{
  "model": "image classifier",
  "crop_scale_min": 0.7,
  "label_smoothing": 0.1,
  "residual_init": "none",
  "beta1": 0.9,
  "merge_dims": true,
  "max_steps": 10600,
  "final_lr_fraction": 0,
  "warmup_steps": 310
}
Rows from block 5 of a small image classifier, named by matrix and row number. Rows with one number belong to one channel. Each number is 200 + 30 x the weight over its row's rms, rounded and kept within 0 to 999. All counts start at 0.
After each channel's rows are labels from the 100 images, of 14848, where the channel reaches its highest value: "colour at peak" is the nearest of a few named colours to the mean colour under the peak. Only what is clearly more common there than usual is listed. The data: crops of objects in photos (Visual Genome). In brackets: how many of the 100, against the usual share in percent.
# convs0: first 3x3 conv (model.blocks.5.convs.0.weight, 112x112x3x3, each kernel summed), inputs 0-111
# convs1: second 3x3 conv (model.blocks.5.convs.1.weight, 112x112x3x3, transposed, each kernel summed), outputs 0-111

convs0.91,98,236,163,180,151,200,213,212,161,203,183,191,234,218,198,172,189,211,217,179,203,249,171,227,190,177,144,248,211,178,204,219,190,206,219,185,241,217,182,249,234,187,201,200,261,245,161,181,189,165,157,187,179,191,197,189,224,223,148,134,193,249,203,236,206,186,205,157,214,216,185,254,235,202,203,186,206,235,212,160,225,183,170,224,240,200,205,177,250,145,208,217,208,204,221,197,201,181,138,160,201,212,160,193,236,239,214,183,210,202,184,276
convs1.91,219,226,120,233,186,198,195,249,181,210,177,183,184,177,222,139,219,179,186,216,189,215,164,225,249,230,232,210,161,210,218,205,167,224,253,224,153,181,161,192,211,213,227,201,159,217,205,237,182,208,188,194,251,208,206,177,243,224,182,181,215,243,154,212,286,200,209,192,186,199,211,267,246,201,165,219,194,183,186,198,169,256,170,260,179,223,158,208,174,173,198,215,194,167,222,180,156,190,159,135,249,204,196,208,193,216,195,206,223,213,236,264
colour at peak: black (47 vs 16.2)

convs0.32,209,200,195,184,198,220,199,208,237,225,185,235,271,214,258,231,232,173,225,217,228,195,232,188,180,177,252,194,180,202,180,203,238,190,185,178,229,173,131,230,213,222,183,194,205,209,187,176,201,213,152,193,219,165,211,212,256,177,221,220,209,192,235,126,162,215,226,179,231,191,229,196,170,209,260,180,216,149,202,129,274,222,215,228,192,197,188,181,207,167,206,198,181,250,195,156,218,105,174,158,237,248,176,194,191,228,211,223,203,152,195,197
convs1.32,211,212,211,216,187,204,210,166,213,132,204,210,198,155,208,177,166,200,221,235,197,206,152,165,244,183,151,197,228,184,151,178,181,213,222,211,244,190,152,207,210,223,164,170,214,230,153,225,219,178,105,177,166,174,216,216,195,195,174,199,194,187,160,184,199,223,185,190,201,180,160,168,161,187,203,158,169,193,268,168,253,178,188,185,145,209,192,183,190,143,216,223,171,202,199,227,227,198,214,101,220,199,171,162,208,177,174,148,194,143,173,183
colour at peak: white (27 vs 6.6)

convs0.21,234,221,197,256,189,167,200,151,191,248,178,200,221,189,219,242,144,191,163,177,149,206,165,241,216,207,188,183,197,190,196,186,199,241,200,162,145,244,179,248,198,228,176,200,209,222,164,237,157,228,173,186,160,197,222,232,195,197,233,208,247,164,210,219,247,228,245,174,193,229,198,219,206,154,272,204,196,210,190,149,256,217,162,205,222,219,238,215,156,196,121,150,229,194,168,187,195,238,220,211,242,179,230,205,177,236,192,183,151,183,177,201
convs1.21,158,242,210,243,214,231,246,253,206,257,159,200,208,178,210,186,179,216,156,160,202,191,264,203,171,260,224,213,233,192,245,177,186,185,224,203,252,223,216,219,219,176,185,146,199,183,214,196,214,180,222,235,183,198,230,204,238,228,222,223,223,185,237,257,208,161,199,219,214,257,250,203,208,196,192,232,229,226,209,177,204,203,180,152,165,218,139,200,206,260,135,154,222,185,193,205,197,175,211,215,230,200,173,203,219,213,189,263,122,190,194,238
colour at peak: pink (28 vs 9.9)

convs0.109,192,208,195,152,211,191,198,213,201,201,191,236,275,199,194,214,230,193,182,254,193,208,211,234,164,198,222,197,248,220,211,208,162,259,226,191,199,198,185,240,152,160,185,142,175,221,218,185,195,188,194,194,167,245,161,214,224,206,167,167,245,246,144,182,177,253,241,176,169,163,194,256,213,209,207,194,190,202,190,250,294,180,165,190,248,228,174,186,220,187,188,212,152,204,188,253,240,161,182,218,254,169,168,236,182,218,218,189,196,173,179,233
convs1.109,194,232,201,192,213,175,172,166,162,172,188,172,170,219,210,237,170,184,205,142,235,235,206,249,248,174,157,200,195,147,243,205,194,188,131,114,206,236,189,214,237,150,192,238,197,194,217,223,216,190,167,194,159,202,198,204,249,175,220,197,230,238,225,218,205,197,207,165,182,186,252,186,222,186,181,210,171,185,169,186,180,206,250,210,228,253,255,215,182,226,272,198,182,188,189,267,235,171,180,224,233,190,178,216,199,197,140,222,181,211,243,235
colour at peak: black (54 vs 16.2)

convs0.92,178,185,167,220,291,239,223,220,259,265,146,169,244,197,204,196,223,185,250,153,206,199,236,206,205,221,198,205,140,205,165,191,240,199,204,206,178,163,193,194,213,174,158,194,226,252,250,210,202,130,188,199,151,208,195,214,175,143,191,217,191,190,212,199,204,206,195,174,201,181,276,172,206,197,245,227,187,194,191,229,247,219,223,226,228,150,124,214,242,187,230,180,184,211,197,212,209,214,192,205,237,230,212,196,179,184,171,151,169,171,181,216
convs1.92,213,207,244,226,253,197,200,197,211,232,226,220,234,197,156,251,247,229,196,229,153,201,238,213,227,231,266,187,206,217,271,182,234,186,223,201,171,173,211,245,175,244,225,206,178,234,213,198,161,148,186,233,129,223,195,275,211,205,204,210,234,185,221,210,249,161,169,220,183,189,184,208,174,226,247,224,161,192,236,217,213,248,215,245,177,172,201,196,194,155,217,183,192,178,189,248,172,204,183,182,184,198,148,182,172,171,177,208,198,237,267,191
colour at peak: pink (25 vs 9.9)

convs0.75,184,230,190,155,209,198,214,216,203,182,173,162,239,170,207,180,186,230,255,216,160,233,270,193,122,214,207,201,146,158,208,221,225,208,240,172,204,154,196,210,190,225,179,236,250,209,175,183,182,191,148,240,202,206,227,214,225,184,199,155,178,221,222,209,188,225,162,215,198,224,197,198,213,233,166,217,243,208,191,249,206,199,179,254,171,166,196,215,206,132,178,241,194,186,219,220,172,155,132,174,224,291,222,196,191,220,158,190,206,209,165,246
convs1.75,162,218,174,249,198,242,186,140,180,224,201,198,256,213,250,215,195,198,186,173,204,265,233,178,222,206,197,233,243,205,223,188,248,181,212,194,224,155,219,207,218,211,197,199,200,269,248,180,189,149,182,166,199,244,219,226,224,240,232,180,222,143,213,228,160,196,167,185,212,202,228,181,221,213,196,245,185,192,215,219,235,173,203,243,176,192,195,217,248,189,188,262,211,225,213,256,200,181,227,158,210,262,205,179,169,192,241,199,225,166,120,243
colour at peak: pink (30 vs 9.9)

convs0.31,240,207,198,158,278,191,186,179,184,218,144,217,179,169,196,215,184,274,193,243,230,180,182,223,175,192,184,225,195,167,207,201,206,186,194,189,167,160,193,207,162,257,164,215,151,175,230,173,185,199,192,183,190,217,203,267,181,220,203,219,191,189,229,222,202,165,253,219,227,218,168,215,207,197,263,176,193,170,239,235,168,260,221,157,215,239,239,143,184,183,177,169,216,192,150,175,170,221,247,166,235,187,193,197,169,150,204,256,222,202,247,169
convs1.31,202,212,216,137,202,232,207,213,153,157,220,229,150,242,184,192,202,177,191,186,208,197,211,147,184,193,182,189,200,249,181,250,227,170,158,185,214,202,227,157,199,249,199,170,182,183,182,182,210,205,223,175,163,190,170,249,161,155,155,212,193,202,171,206,168,249,168,184,181,193,150,186,232,186,231,135,185,158,203,210,212,221,224,196,256,183,200,201,224,186,200,198,267,196,232,266,122,189,190,238,248,236,192,198,191,193,190,256,193,226,252,157
colour at peak: pink (26 vs 9.9)

convs0.70,237,229,144,162,188,185,186,228,174,270,181,198,204,169,246,163,162,216,235,212,202,245,218,226,151,202,150,223,171,194,198,219,200,250,207,173,288,164,216,198,180,158,200,200,181,219,149,235,169,167,180,178,170,217,211,187,204,205,234,223,168,233,164,198,230,211,219,212,205,221,184,194,134,194,210,229,210,268,161,182,269,188,183,210,205,230,241,225,210,155,171,191,186,211,163,217,210,202,188,213,191,239,201,242,261,243,190,167,156,208,185,183
convs1.70,140,181,207,269,246,231,212,197,194,229,197,200,260,199,195,181,218,172,197,160,252,171,241,177,221,152,209,190,182,213,255,220,239,175,206,237,197,218,254,225,212,238,205,167,173,160,169,259,219,215,216,200,230,183,199,228,195,209,186,241,194,168,242,239,185,176,183,238,221,202,223,220,191,229,274,226,209,220,191,209,184,190,206,163,214,218,171,174,185,210,223,145,246,192,201,234,197,183,199,226,183,170,222,220,259,308,228,193,193,187,183,189
colour at peak: brown (60 vs 31.4)

convs0.46,180,186,190,170,220,235,216,183,232,190,202,216,150,174,226,212,213,182,236,199,188,157,248,228,178,209,267,193,170,211,191,163,183,202,214,195,187,173,129,215,192,184,181,220,249,160,192,209,215,179,187,178,192,200,182,174,183,189,167,208,220,212,246,283,185,202,189,234,191,207,207,154,144,215,227,165,225,262,195,202,247,165,215,237,198,222,184,199,185,166,160,242,192,223,201,169,207,190,187,232,189,240,177,227,147,319,169,183,240,221,164,192
convs1.46,190,157,295,205,216,238,241,229,159,215,201,208,221,187,192,205,283,152,163,206,195,177,185,170,193,198,273,201,190,213,181,239,246,189,271,195,222,172,233,210,216,202,190,192,206,164,226,216,194,179,194,203,239,211,171,150,175,194,211,183,191,213,193,205,139,180,174,220,225,195,150,241,191,211,226,207,232,176,175,181,189,203,176,243,161,238,211,231,245,260,202,247,218,216,174,222,156,238,219,233,151,189,191,191,210,210,195,186,193,170,263,165
colour at peak: pink (26 vs 9.9)