Weights of a small image classifier.
Model: 4.53M parameters, 32-pixel images, arch resnet, norm batchnorm, activation silu, depths [2, 5, 5], widths [64, 112, 192].
Rows from block 4, named by matrix and row number. Rows with one number belong to one channel. Each number is 500 + 50 x the weight over its row's rms, rounded and kept within 0 to 999. All counts start at 0. Numbers have three digits each. After the name is the row's rms in percent of the matrix's.
# convs0: first 3x3 conv (model.blocks.4.convs.0.weight, 112x112x3x3), inputs 8-11, a 3x3 kernel for each
# convs1: second 3x3 conv (model.blocks.4.convs.1.weight, 112x112x3x3, transposed), outputs 8-11, a 3x3 kernel for each
convs0.0 100:566542572551569494536578520439511468460504511470495558519409463471571537436456548599459480541558590590470479
convs0.1 108:463552460464514520460466440510514515480555623596470456464477414465520495523483524457516606531444469470558561
convs0.2 105:570495525502447498504485516530516367514500445436460512493485513522489461507490507511521484421594464552519526
convs0.3 104:475526452530490441497496530435460703558581525548496480650524498465474443516471512589534476554437431461516464
convs0.4 093:569476474432495507438462496478576580544557593453584615479452522536461528503484483475556467511530494434550582
convs0.5 099:440482445419442568549474483499447551484466546510454433572472533592463463557535531430544443439491580539546579
convs0.6 097:526528475583536502559494535428466567452628586503589526518608465522549550525518516626602477545495532457536617
convs0.7 091:458498389548523476538562429488524542448550511414477529456546562485510551431460583525509568547524547494498507
convs0.8 098:459426505519468517543491544503532481542422518590582491493465496441505514487450470495554548474578519501530391
convs0.9 098:610545560536543499448523456544455521470458457492567462460486502515474530484461602479473539428558551532498408
convs0.10 096:517502527395435462497456535519533513605535473503474477577454462571487450567483505458532553511485487486516464
convs0.11 095:476548565505512616513529569562426496579555490519544510458554453478474481413509525536575503466503485506509420
convs0.12 101:518519472441480558494455504584520476477479505535393540496544492568558503503547541496517531510489431503457556
convs0.13 102:489423466552511507549558574514526553577551412505510331497451466581474402569485486469479569512511568649565514
convs0.14 103:428426470448470496522565626472512484586533443453437448489535534512488442522488460474433416461482572510506553
convs0.15 101:403438486476463407533496456531462491562491444553489546470518477377467496497541439493463465465564604420530501
convs0.16 103:459458474455482574557457500422443474580481463590524564509481470480538439523490448577504474545504454485476477
convs0.17 106:439491565500495467531598512488551526521534494471531486476471466500522487559555469468480441517469464501512500
convs0.18 100:508540532471512481513455541547515404473511479507526550570577521583530481446412417573444434523534518557505518
convs0.19 103:555490504460514546531524523485491566458461505493482584525416528555513531481466503534489532534508500479463501
convs0.20 104:548462450497469453517509425558519526507567503584507416480475460531498497536487451518514505572514516450436455
convs0.21 101:518507423474588476413514542522532479436562462463523523557505469553415497551489451530480442470497475495472450
convs0.22 093:453445488452472467497543481487523465442483534557452413556491491526465539502474442428488490458518506501533532
convs0.23 092:473441545483482509417492522525433466483478442464607538599616481579573495535435521566557526579464532438489559
convs0.24 104:493457483452527544557550566584524444447529529490512550471512487549440589476548474485456489391510602493550474
convs0.25 098:486475502478511438401451474475514546538470466412527541505542474452516510463471467490591460494437394443536471
convs0.26 102:478439547484593432529558474582514508475536542494455473478516512415454393580486423554512452496470550467527545
convs0.27 094:494517532550533539495484538568529474521596461558642514457519482439533482542500529519435444428454505465496527
convs0.28 099:405530534617505556502501511527501536518502505572508537549588495541507517438520497489491620496537579433496506
convs0.29 103:443432430461457546449503621545541464529511450554579475564517431603466410545486471463545532598469507468480532
convs0.30 113:498510468504549464492522494467477548521436568514460506535490467444507504515473578518526506472480607478556520
convs0.31 097:473498499551472478390492549506504495515499569455624487547459495392530568505497389530459477587538439439455464
convs0.32 099:519508471521503554502407544465458609465565593484591470463572456488564505468468476485552552525423528445425498
convs0.33 096:611524507506491369504562603500477531569455480568532486547455471487513487531533543460515493523510485517447547
convs0.34 100:428413567449564507484457457463479439387647552488601464563518478428477492469482571473494485481510527518440470
convs0.35 110:504505451479470461461453487512507524379521526413550523461458490539538555414493498468371507446504497521434470
convs0.36 096:470463526461522514526558472412462465408475533486601522492548486525493507524460553423462549474581600554591590
convs0.37 096:545575486520504502521533502515561573399456566508359524519461469562505537470500461452382405486524581588464480
convs0.38 100:564551502569514472489522501575455438500440448495567512420422459551458526437450507462448445527512539432540562
convs0.39 096:477468449512543417563523549514450567465457494474584563576477472509437409504518531523479514505501571540549481
convs0.40 096:503591520488501495465535500470574616493521642454489458538519493554546482653586493470508446454565461451424449
convs0.41 094:511550480455421495490501579420489486568495506573577574515563506520581526517531506600577503480552557510501470
convs0.42 098:463557497492498522446412461519538495540547475479524480481463450503499552477498495412515448451445593500496519
convs0.43 097:545577442545517391514487393536572541471458612497452487627537409556530462591519458470442514517472532540481557
convs0.44 103:498485423528494570477515489517515513417509517495517472512426473488460435552537445523429507517460490517462487
convs0.45 095:470496491520473435513545432522448525513530493516520553475469550504538525488509556484439501534496480508444415
convs0.46 100:520452550467453453479498483497384519501485465506467574522627538438540583460543548427505491492453492497475440
convs0.47 096:570446445496448495430482528499552531473567578532547504464572511535535474523475559355520550530496526443498476
convs0.48 100:571528496555477589502483544591485514663503542492457587465469465478460433557519495487470521475483460459452446
convs0.49 093:417459505485512558444565518473615536542558456515601420528531483515491487520434414511540476475419447429437569
convs0.50 103:483448426538562432438548500543604541625561473506502555555468525565439385346395515607611474569500516549517435
convs0.51 113:450466464460474455503473533455620508496532490454465507576426473439468460521499482438485471455515476555462528
convs0.52 099:490505523500529518456548542453546477428482441570560517539518534443482473472445473451538501494425530463424488
convs0.53 102:446591460522640464400526464524451587537561613513549553467569523488489544485558443570500474519484449586470492
convs0.54 104:504509498476422513450627462650485483437446514354520471583544447609455467477487485467539489497476531436463429
convs0.55 098:488500463439518569497516555542600544538543616526566528404384467529503499561517462581519533497502593444599440
convs0.56 098:612493489461576493586496461493476476583548450465515498456520565480480559506510568489596484452537535465459591
convs0.57 099:579509519539528528532503486496472562508644554488491565500446499503472458522504478479466446515554448553493552
convs0.58 097:443499520459481569558469567499527532590532479489467445489491556529499536476441579536379537492480537621507463
convs0.59 093:417471494473460435492576511542544543507570444477537438495479471623531503616492497605513433532461486375504522
convs0.60 094:381533500453530597477457455452515468451497548519422528505522452518563516498435361530503502534479521527522579
convs0.61 102:488516568512482537523463470588467496631480496480516440485589519534511538465510503415467597498413576511560470
convs0.62 097:473444565483483588530509490600505608480440501585475496501505486476556442454587476441524531549441498522479411
convs0.63 096:493458462509519487522445469490491488595468504444490527475523524485496493452591498412490547495470525454427516
convs0.64 104:509512488421500562457456541591577484584429464505508581526497443489430465550439445498453542489482515542445534
convs0.65 103:478502569476431465415556522513511516532536445477563480607540506547575505517494470534572528521517526594509469
convs0.66 097:501483460572479485479523510541565487482685641544582495498464528412462510508536456474558593584487526437425511
convs0.67 106:500376565431453487526546493484474441446540507452560508490471530582503455496527486457469537538516594553554525
convs0.68 097:472518567575568512473499444451501578498501508429439570506528594549534500418470443437432485512513357488442482
convs0.69 097:471461526557563537531567454533567480485563531606555491516474458490453432472495500445514507506500529560553468
convs0.70 099:504496511525574560530565491474504546524548473606573408578515517454538463494451456461558493564555557489464450
convs0.71 096:484461527527508462558505507475502433566476434471429431540530432436483475451509508516519537586553459491464486
convs0.72 112:497490515513537475471581543561495478619479536544475508549493494482517541535489414640491575493532543561579485
convs0.73 100:445630512619513526512552489439443587502415405499519403443550553433458505517503520539409420583505458559528486
convs0.74 101:482445489563593587517588572516604441438500516498528562484527494480472513451537500524553580531582510524488581
convs0.75 099:471571489520538511470603597460547553366534567522522519557457473525533418474465436456490552493574526506477499
convs0.76 091:466498491531554442489547441528571537448434436449559508510529457569517526544486582471557539568502591521438634
convs0.77 096:483466441452534491451483526429560423449517531519561486461490530488487506549501482533592435503594477575625435
convs0.78 101:547489531388474466592522456487585654597610611495438478462495482403443428554573518520477564475510498502516548
convs0.79 096:467571504432455490411452472479550498472519460517457518501554537458469555512546433499499504487487553480452528
convs0.80 101:431445467467431410512464578468452403475449504563533462504484456526549445520532464498531489544503543462533471
convs0.81 100:449501524411530451498539556516484454429542526474488515490505539491467373494581484586502534482503529556507456
convs0.82 102:466576460442438522612538533511511538510594477484532509476412450536527527530506543485487491440515515563509528
convs0.83 108:485563547540437488514412507486459577520583517527490344515500446459417443475463520512571556518497505426513486
convs0.84 101:488506496549520444555470518486530471455552406458443439553536440536541544502518542478491530498445537524423574
convs0.85 102:601496472576517503544404571460496468473391475533483469470561504530550588378513499426511544500570586483446524
convs0.86 093:485515507514436414479456458506565481479559552383575562556604594555501578503519499468440582541549564509526519
convs0.87 101:552509596559612566466577525453498532495527478433430512479465433501575468508611491484557525608525482539520501
convs0.88 107:497495545491521536521456592530521623438531446517461452485447556525436567490429416532511575586477538559585487
convs0.89 105:515372485487463509459528472513489642435583497507582506520516490520524426524464499469569506572462541443521520
convs0.90 098:533503441469485591500420450480456513514558489534521536383540545522469514515493474495507482565496458563509443
convs0.91 110:347497425548524451566479549464561554478435510452475441523439527471500533513510420602537452516604503493502538
convs0.92 095:567513474565557586494504500604528568503484544463597534473519444481425488409407480503454467480503486522462518
convs0.93 095:526494499562562568496579497485455554492367533541378517529548365505572516457479421543505618498495498521519630
convs0.94 109:548517461586518560462552568577411568518511489498569404449478475510553432440475537428519572507498532581559544
convs0.95 106:571462483457437542522500535525400568564499436478492444511460512413532556534462483427462496461487506462474442
convs0.96 105:506484546462589517568430485642568553426469508496496507577506484507547458506498414521507525423436487493477595
convs0.97 096:499465477533451561395485535522494611452522494554568540581457566542525457589532470509539498527590578522417518
convs0.98 103:464491467496472435585582563524553522483519461505495577572478503478450453520476491459527538497440577542473516
convs0.99 099:479555523416508437523513464579493449552383535441437504479458553533492533468487519501558568444535470517477557
convs0.100 102:487394470516399538506467538470524500509521474497495536494367592397369473476479469500468507519458508492401511
convs0.101 097:514422546519506526516493505478473415543493433540510470583539457500394459537444496442453573495483511535489554
convs0.102 103:426565536498467501524482525482495528546469498539496511539456515461473467482518437521526564520607537489523606
convs0.103 093:485544456489565449465534476476530605554584514574503427490426494525506485523525436519454609503610522504455526
convs0.104 093:537525560525513541477489602512545396468571498509631484481461441564549481446562482499440553501491471473468545
convs0.105 118:481527537472445447530521579491621460535467437476467530552460453419471531463543554419448428449508534481575464
convs0.106 098:431495469436500598508492466421415459539506488552534438581611450576499531525448535540504445580555546542505483
convs0.107 099:467471465437393495563415384579549484458530560535417555454530472503517524604537466498625510490483432450450552
convs0.108 100:568547490601537449466504449520458502514621493547573493604462488490554500575537484481448491445530474558506472
convs0.109 096:498566619488530544468529479557389424461426441489534440588554413500491445565539401550475464542519494437502490
convs0.110 096:408441444442491515515426463533433392536416503451535503477391390466507479492534472358465556454439487537488597
convs0.111 095:532568535514616460584473502510540539473501553527422520496495528450430573457518513434438612546553547543548556
convs1.0 099:599566482570494451520582535493486534413629578524542537498502516516444492470454463557478443526519472531510474
convs1.1 101:465485427572483571497475573528466424473531441456498406518534480548417471492560467503505523542494577498555405
convs1.2 104:489419460430507513498575523463478533496457526562487575462489548484427529520442511542556475549492484513430393
convs1.3 098:526502629547504489485475453562540453506451488445540493499434398484441526439517510421470565499565625585428443
convs1.4 094:443507434478537464561598526458497537456542557494469520583526507439523468449508501466519531621506503543529499
convs1.5 102:511529521503543481503503597495525520468487511431520469503488458515492419430531524506504480546529584438522474
convs1.6 098:524565459500461510483509563468503498446530532461527502528549485478534508452454546519571487542534511505484435
convs1.7 101:535530540481454452538476490532501474586492509613456473513474509524482538497522631587490444586534499549553531
convs1.8 103:468553484502557458489435496468381414492521436497536477477471485392477528513420506449481494515537515476411490
convs1.9 102:572486598437527570470455487502454473463515479506564569514519457490514416447499406539551528439564524513447552
convs1.10 099:449481413486463487468506466503558565607504451558534592506462460559470454541445399548492434475527503515502481
convs1.11 093:570471564516604563423432527433449501430485476498504521524515581562522450521535560521440495496501615565547569
convs1.12 103:441468499464495427568475498540514511510540570464517501482502461548440379552471488450450505514538570470537622
convs1.13 100:510592469438446477487531552451519459505487494544483516590505537480539532488476505532539492595501570489517416
convs1.14 100:506462561418527579549462488474493500497483487520438499472521447534533546479451534464489410584544485508438418
convs1.15 100:552500588575557491468602626491500431527524490413515518445453503511549540517512521563538491543501457478517508
convs1.16 101:516490524543498538526482497505483484512436450453475481470557658535524490414456503511449446435414506508443551
convs1.17 100:566459580505432531395496481534520453531533563473546506481411552534479524500592460535567493446453453477485488
convs1.18 099:529562468583536438460498583445547448430520532529514489502516525538525483528530546494393505507506509439509493
convs1.19 099:487425494472465527389420487451551573465577534575497534439519491453494490500553440583494507568489493511451522
convs1.20 103:464543512536547495530459484440507462607497526530590454662514521574492445472530428504467483512419537468531475
convs1.21 104:586487496532486462623481582456469508541464499488527491451477579393459495558520512495447541467440491465542407
convs1.22 099:484436512375473477484527519461502549421475429504483528506560497547462570567527482492518523421503490489518464
convs1.23 095:513523571529597576617633567535565508555507494549527469427500495509450511519541533550451556524452550423398448
convs1.24 102:592514491434455514476516464531505447515479489489538550552572503563577497532444522532561514560511569451548514
convs1.25 097:555522608466438451452493457483486529496517453473488516605514606568524590495466573518457504562496488455429448
convs1.26 102:421453489508461456511667533507544483491485504536545477499573418486494544481488524517591542537450376479480425
convs1.27 103:473427467499406504487522602537453496537545520549484525520487491580440536510495552481508476431476482495508494
convs1.28 094:490557463491563508509529560472495458453502584474477516501488486475519612509501509442548518560560452540495455
convs1.29 104:433461514523518410456483485411422510510460479489499521458539514443476492499457422515470570424561474525594526
convs1.30 108:520482449576476446481511550418473513469563470503470446506439463570403434533545410506532493490531574473541557
convs1.31 105:610536533543513413444467487650518581539538548525531531478437467326439499412411455532531595451588596477627470
convs1.32 100:526551485565466395486445505589525511539473475451522578499498546514405516513455559501534586462519498534535477
convs1.33 093:485491419547567507576611493496456435535441493470513479595530455632552627517483599543483393502440439507474500
convs1.34 100:420460509517456445492475499583506512451372489466520565560510514549531385499432321550578490531533474509495405
convs1.35 099:410502564489443456496501454435447548489400502458493503430441487445501505516475531471488469444446517494529556
convs1.36 096:492441546472520513489549490466541475518484520507492497585443459497429438445456399496554479470484440526481505
convs1.37 089:494481473509500591555504440501547431479515567519530504491568489486506445449548497437574466506519503481450527
convs1.38 103:547435572486477479602512550545565521520481547562507465583623589605611479574481462444492565526574545471472446
convs1.39 099:522465414504443512505479488543571530465555553483504440424526581553467557443457594444513545563600474519535549
convs1.40 103:487493468553606512479467319496530543469519499540449536497583558455423418503423479503499429600530614480505494
convs1.41 098:515498534444467567452477479441531486480541557547481506618498470537472469490461428566490463470421505497457536
convs1.42 100:618617512477603512473474544543521455520446456479509435509535465456527444453454404543583496470450419428388534
convs1.43 096:429390426485500496510525452491504545484539468549519530415547442501571524528524541529495537452590549484590419
convs1.44 103:460449479535525484527535480475496465398530545440493474498513479582539451536434506537482482493526439518531589
convs1.45 101:481446487518520587476553469538548617532508524471502550606483524444463441443504469528532465445443522489507494
convs1.46 101:549449440536455435516479438483436485494405495463483504551486463528448421601513497487520524522484424455446516
convs1.47 101:437485518563406466496493465550492480508494508552438544480453456586452492642497435614519514543442492522445418
convs1.48 105:479471432508466404580516552485480542512542427461513491518510488540491426519527524524481524455441524440522550
convs1.49 095:465512400413472490460480471438433537479368532533416429524476461499579542567581453524501604551532488377429431
convs1.50 106:421505572543469534546565526548504559481463530529472519505534523567500483495406536542470524487572545493540469
convs1.51 103:415482531434465514506504538506490471514474433489488525448453471496393429470477456528462429540397491445490556
convs1.52 100:435534506498486506568575458470561514532449419507446534531465535523552516401539534514503487562506481510395471
convs1.53 104:469449553574470469564520525526523474508545574519509609597537493517533531573473460471524486514483487463530466
convs1.54 105:582426531537595597449537461457492537502489519532521433472551510565563540443503538522476536527551517511588568
convs1.55 095:606598495444489507490573541452553540501511559503443422578540501558574586508557478549414529437531405478433396
convs1.56 101:490464531530456502515478414469526491514423529520444591565469423546397465494488484468552572422473547442529485
convs1.57 106:468496450501460504539544498522490494430416519522613530554487558427477485538382516503475484561504523548502445
convs1.58 098:528487438546508474493457414539524494539663629572605609536471522501500523462564466504506401491451541512539562
convs1.59 098:505464454524506494443442586583496548503468461498520473493564520460535498495526438497513491571520458462544498
convs1.60 105:507568542441479522536444469491563505507571554500542589565554472564461437514517502533546496496508444500390471
convs1.61 105:531455457434517592454542585514508583560539505477514450519423548509498459534518556499494533476522412467479604
convs1.62 095:490572464545469576559520495535439447447515458506487396488496541517405498493503403493527477535368475537411481
convs1.63 099:383559489499574511484430491502454414500454466431567519498516520497491481461470537519452488374495634429586612
convs1.64 101:530502473494498521567500513453470590520572416441404473529534446505527512507529476548526593501480550435523441
convs1.65 096:475429496483518417452515531494482555528479445450530506593609428482538627559527386521608541545543467455582478
convs1.66 102:383488494592528561458479470511464486366442579564475453512451537459508471471481466460419505536484402483546553
convs1.67 107:483498547484499461522516444382424469480418527521571596492566582569432424434441525505504542514568467498462545
convs1.68 097:445443547429496632500491452491568483504569525413534593494511612474558526402483364497505418501421461440468608
convs1.69 101:408448484489495514551441508446522413525473474512520456497453495555493420581473520528573546545485477424464486
convs1.70 101:413480522399507518443541522586495451576424524567523508511495476515543467443576392581506567584550563525564496
convs1.71 099:460457507431467484526491521496553557559475429480493531522522459468492553517512497518525502540494509469489451
convs1.72 111:491446508536500470505534447438552445496546435491497531550556543465505496469497384480519566553462565455537574
convs1.73 102:544412471448496490510413468528507454466481521519574576483454470498453483619443495505510529435532451565530385
convs1.74 100:458510690503547391562596424498437499430529451547462489518503463484544554568488484487463469533503518522457482
convs1.75 092:459541485502515444433517422449446472488386494479488475413588483538470466466568548412535500473427481471430484
convs1.76 099:462530540547495471421505421498475479485462469519434479477552557667552487527562512542481431494445441523390415
convs1.77 095:529511431454436462444487526441594433476431524490459549463409515480505524518448470607474490490498537479386454
convs1.78 100:553568500479484465542472555496483535504544528491539474578508535467514493567507449555496446536535546564478517
convs1.79 096:526483585478534436598567574404589497539528513505488523562542551577542534535472555533434503485537560486557492
convs1.80 096:430423416546552516430476456485539475482561479566503457538545515448510543469466415499549452531545467548511530
convs1.81 097:451564450604449556459445475465480463438556446510496478513477535546516489465453533591547429509500577648596521
convs1.82 101:465509463489514546594534535433591581532468482507537531472488500474498455498495528500596474516378479450460424
convs1.83 106:438611491537533530454419519569493468492547532511593541479471509523531415482532387430444496519520500482470571
convs1.84 097:539555433586516489549509493492454530516444465467400450570453525447516513478546494527498488532497426570461531
convs1.85 100:498515480521428592474421446542478483459465542498488532468480496509532474544513535486563508529428437475511435
convs1.86 094:455504473518479493546472424484468582517506493502449493489549425482531475468495534449509495471437410534508437
convs1.87 093:518479453574534622485497486520448505510521525386455485471542418486435602482465516490488535488516452570455417
convs1.88 103:384484506491499497495544532496474421636618528483531571506548446550552464468474519519488505492560483499550531
convs1.89 109:548462517417448513494517439479561490555543492459523529505485472495437434543480451444485515442538502499426451
convs1.90 099:453543468493431531543537513502465480509459510447441500514444499555596458491469503489475404476484506533477407
convs1.91 106:483518533480597595518571600468494433466555439491440514541434484460478492488578473476491509554392447450487481
convs1.92 093:502472523580532558587554489534490470452489494503486472482512467524558490480515470560535437512428410501495576
convs1.93 097:487419551572426483522530431515497565508579537589619490459548562466480528496459546544593478519517475449461502
convs1.94 103:517497413452552494470429545418410496472437409472543526511513503492449475481480497469404439502521490448521533
convs1.95 103:472457510451459509444477448500522462471518447469529416515432382522525497518530445510449377493491470530407508
convs1.96 099:422420577519399473493494561548572458508568581568563519591483482489551453405575523548546517559470506460532567
convs1.97 101:539516453491484551574471508484552518433585470464547492510538419502500388488435419460434497414429582473511537
convs1.98 107:407417487505448507481539584508468547483525412442506418505467494459547481462520421431500530486616441577509447
convs1.99 102:536527486470435465601552524544540502433562514581510543593530496466414449614545416519529482537468498437423470
convs1.100 105:475425468484497468517535485513536361456488446513533516429500547535517461544463486426523491502560537481550504
convs1.101 099:519501479515474517473555553539479538487549555481527500473514429559537532553447505502513506480479451434408492
convs1.102 097:552487535507508512512413479416582497561456461473596484539499452519534482470482494582525440549535562545526504
convs1.103 093:464594446509505590404487491508577521496482524530444571559469482459485535446538500489496520523477477450551449
convs1.104 100:466500536498537506476482502452511560440472561529466480529454476466496448546438467466425550510490620535532496
convs1.105 107:510419491465455551477562508474484525529477505484475453543496469556501499485462456557432543392524608519510535
convs1.106 087:544542564582539615586550566459471421512484449484515539431460471493530493563505580523468421380515447472434529
convs1.107 098:472453525566535507515542474439515381451423511483439424550524399509542497524564553396544535510477474411459470
convs1.108 093:513482547508437415424541547567443507522498502513397468523496418496497485405579505505522474512550543510542500
convs1.109 104:489513516439532573486511592538497482500576541571471471500531484520537586565530551495496540533447440537511481
convs1.110 095:524552472453483545513500444428442507576554513576531506436548487520553582515485538497522550569516502513482552
convs1.111 096:587486525470474557517530473513565575626537522616508553499521463536551551541559536477477490542538487577573514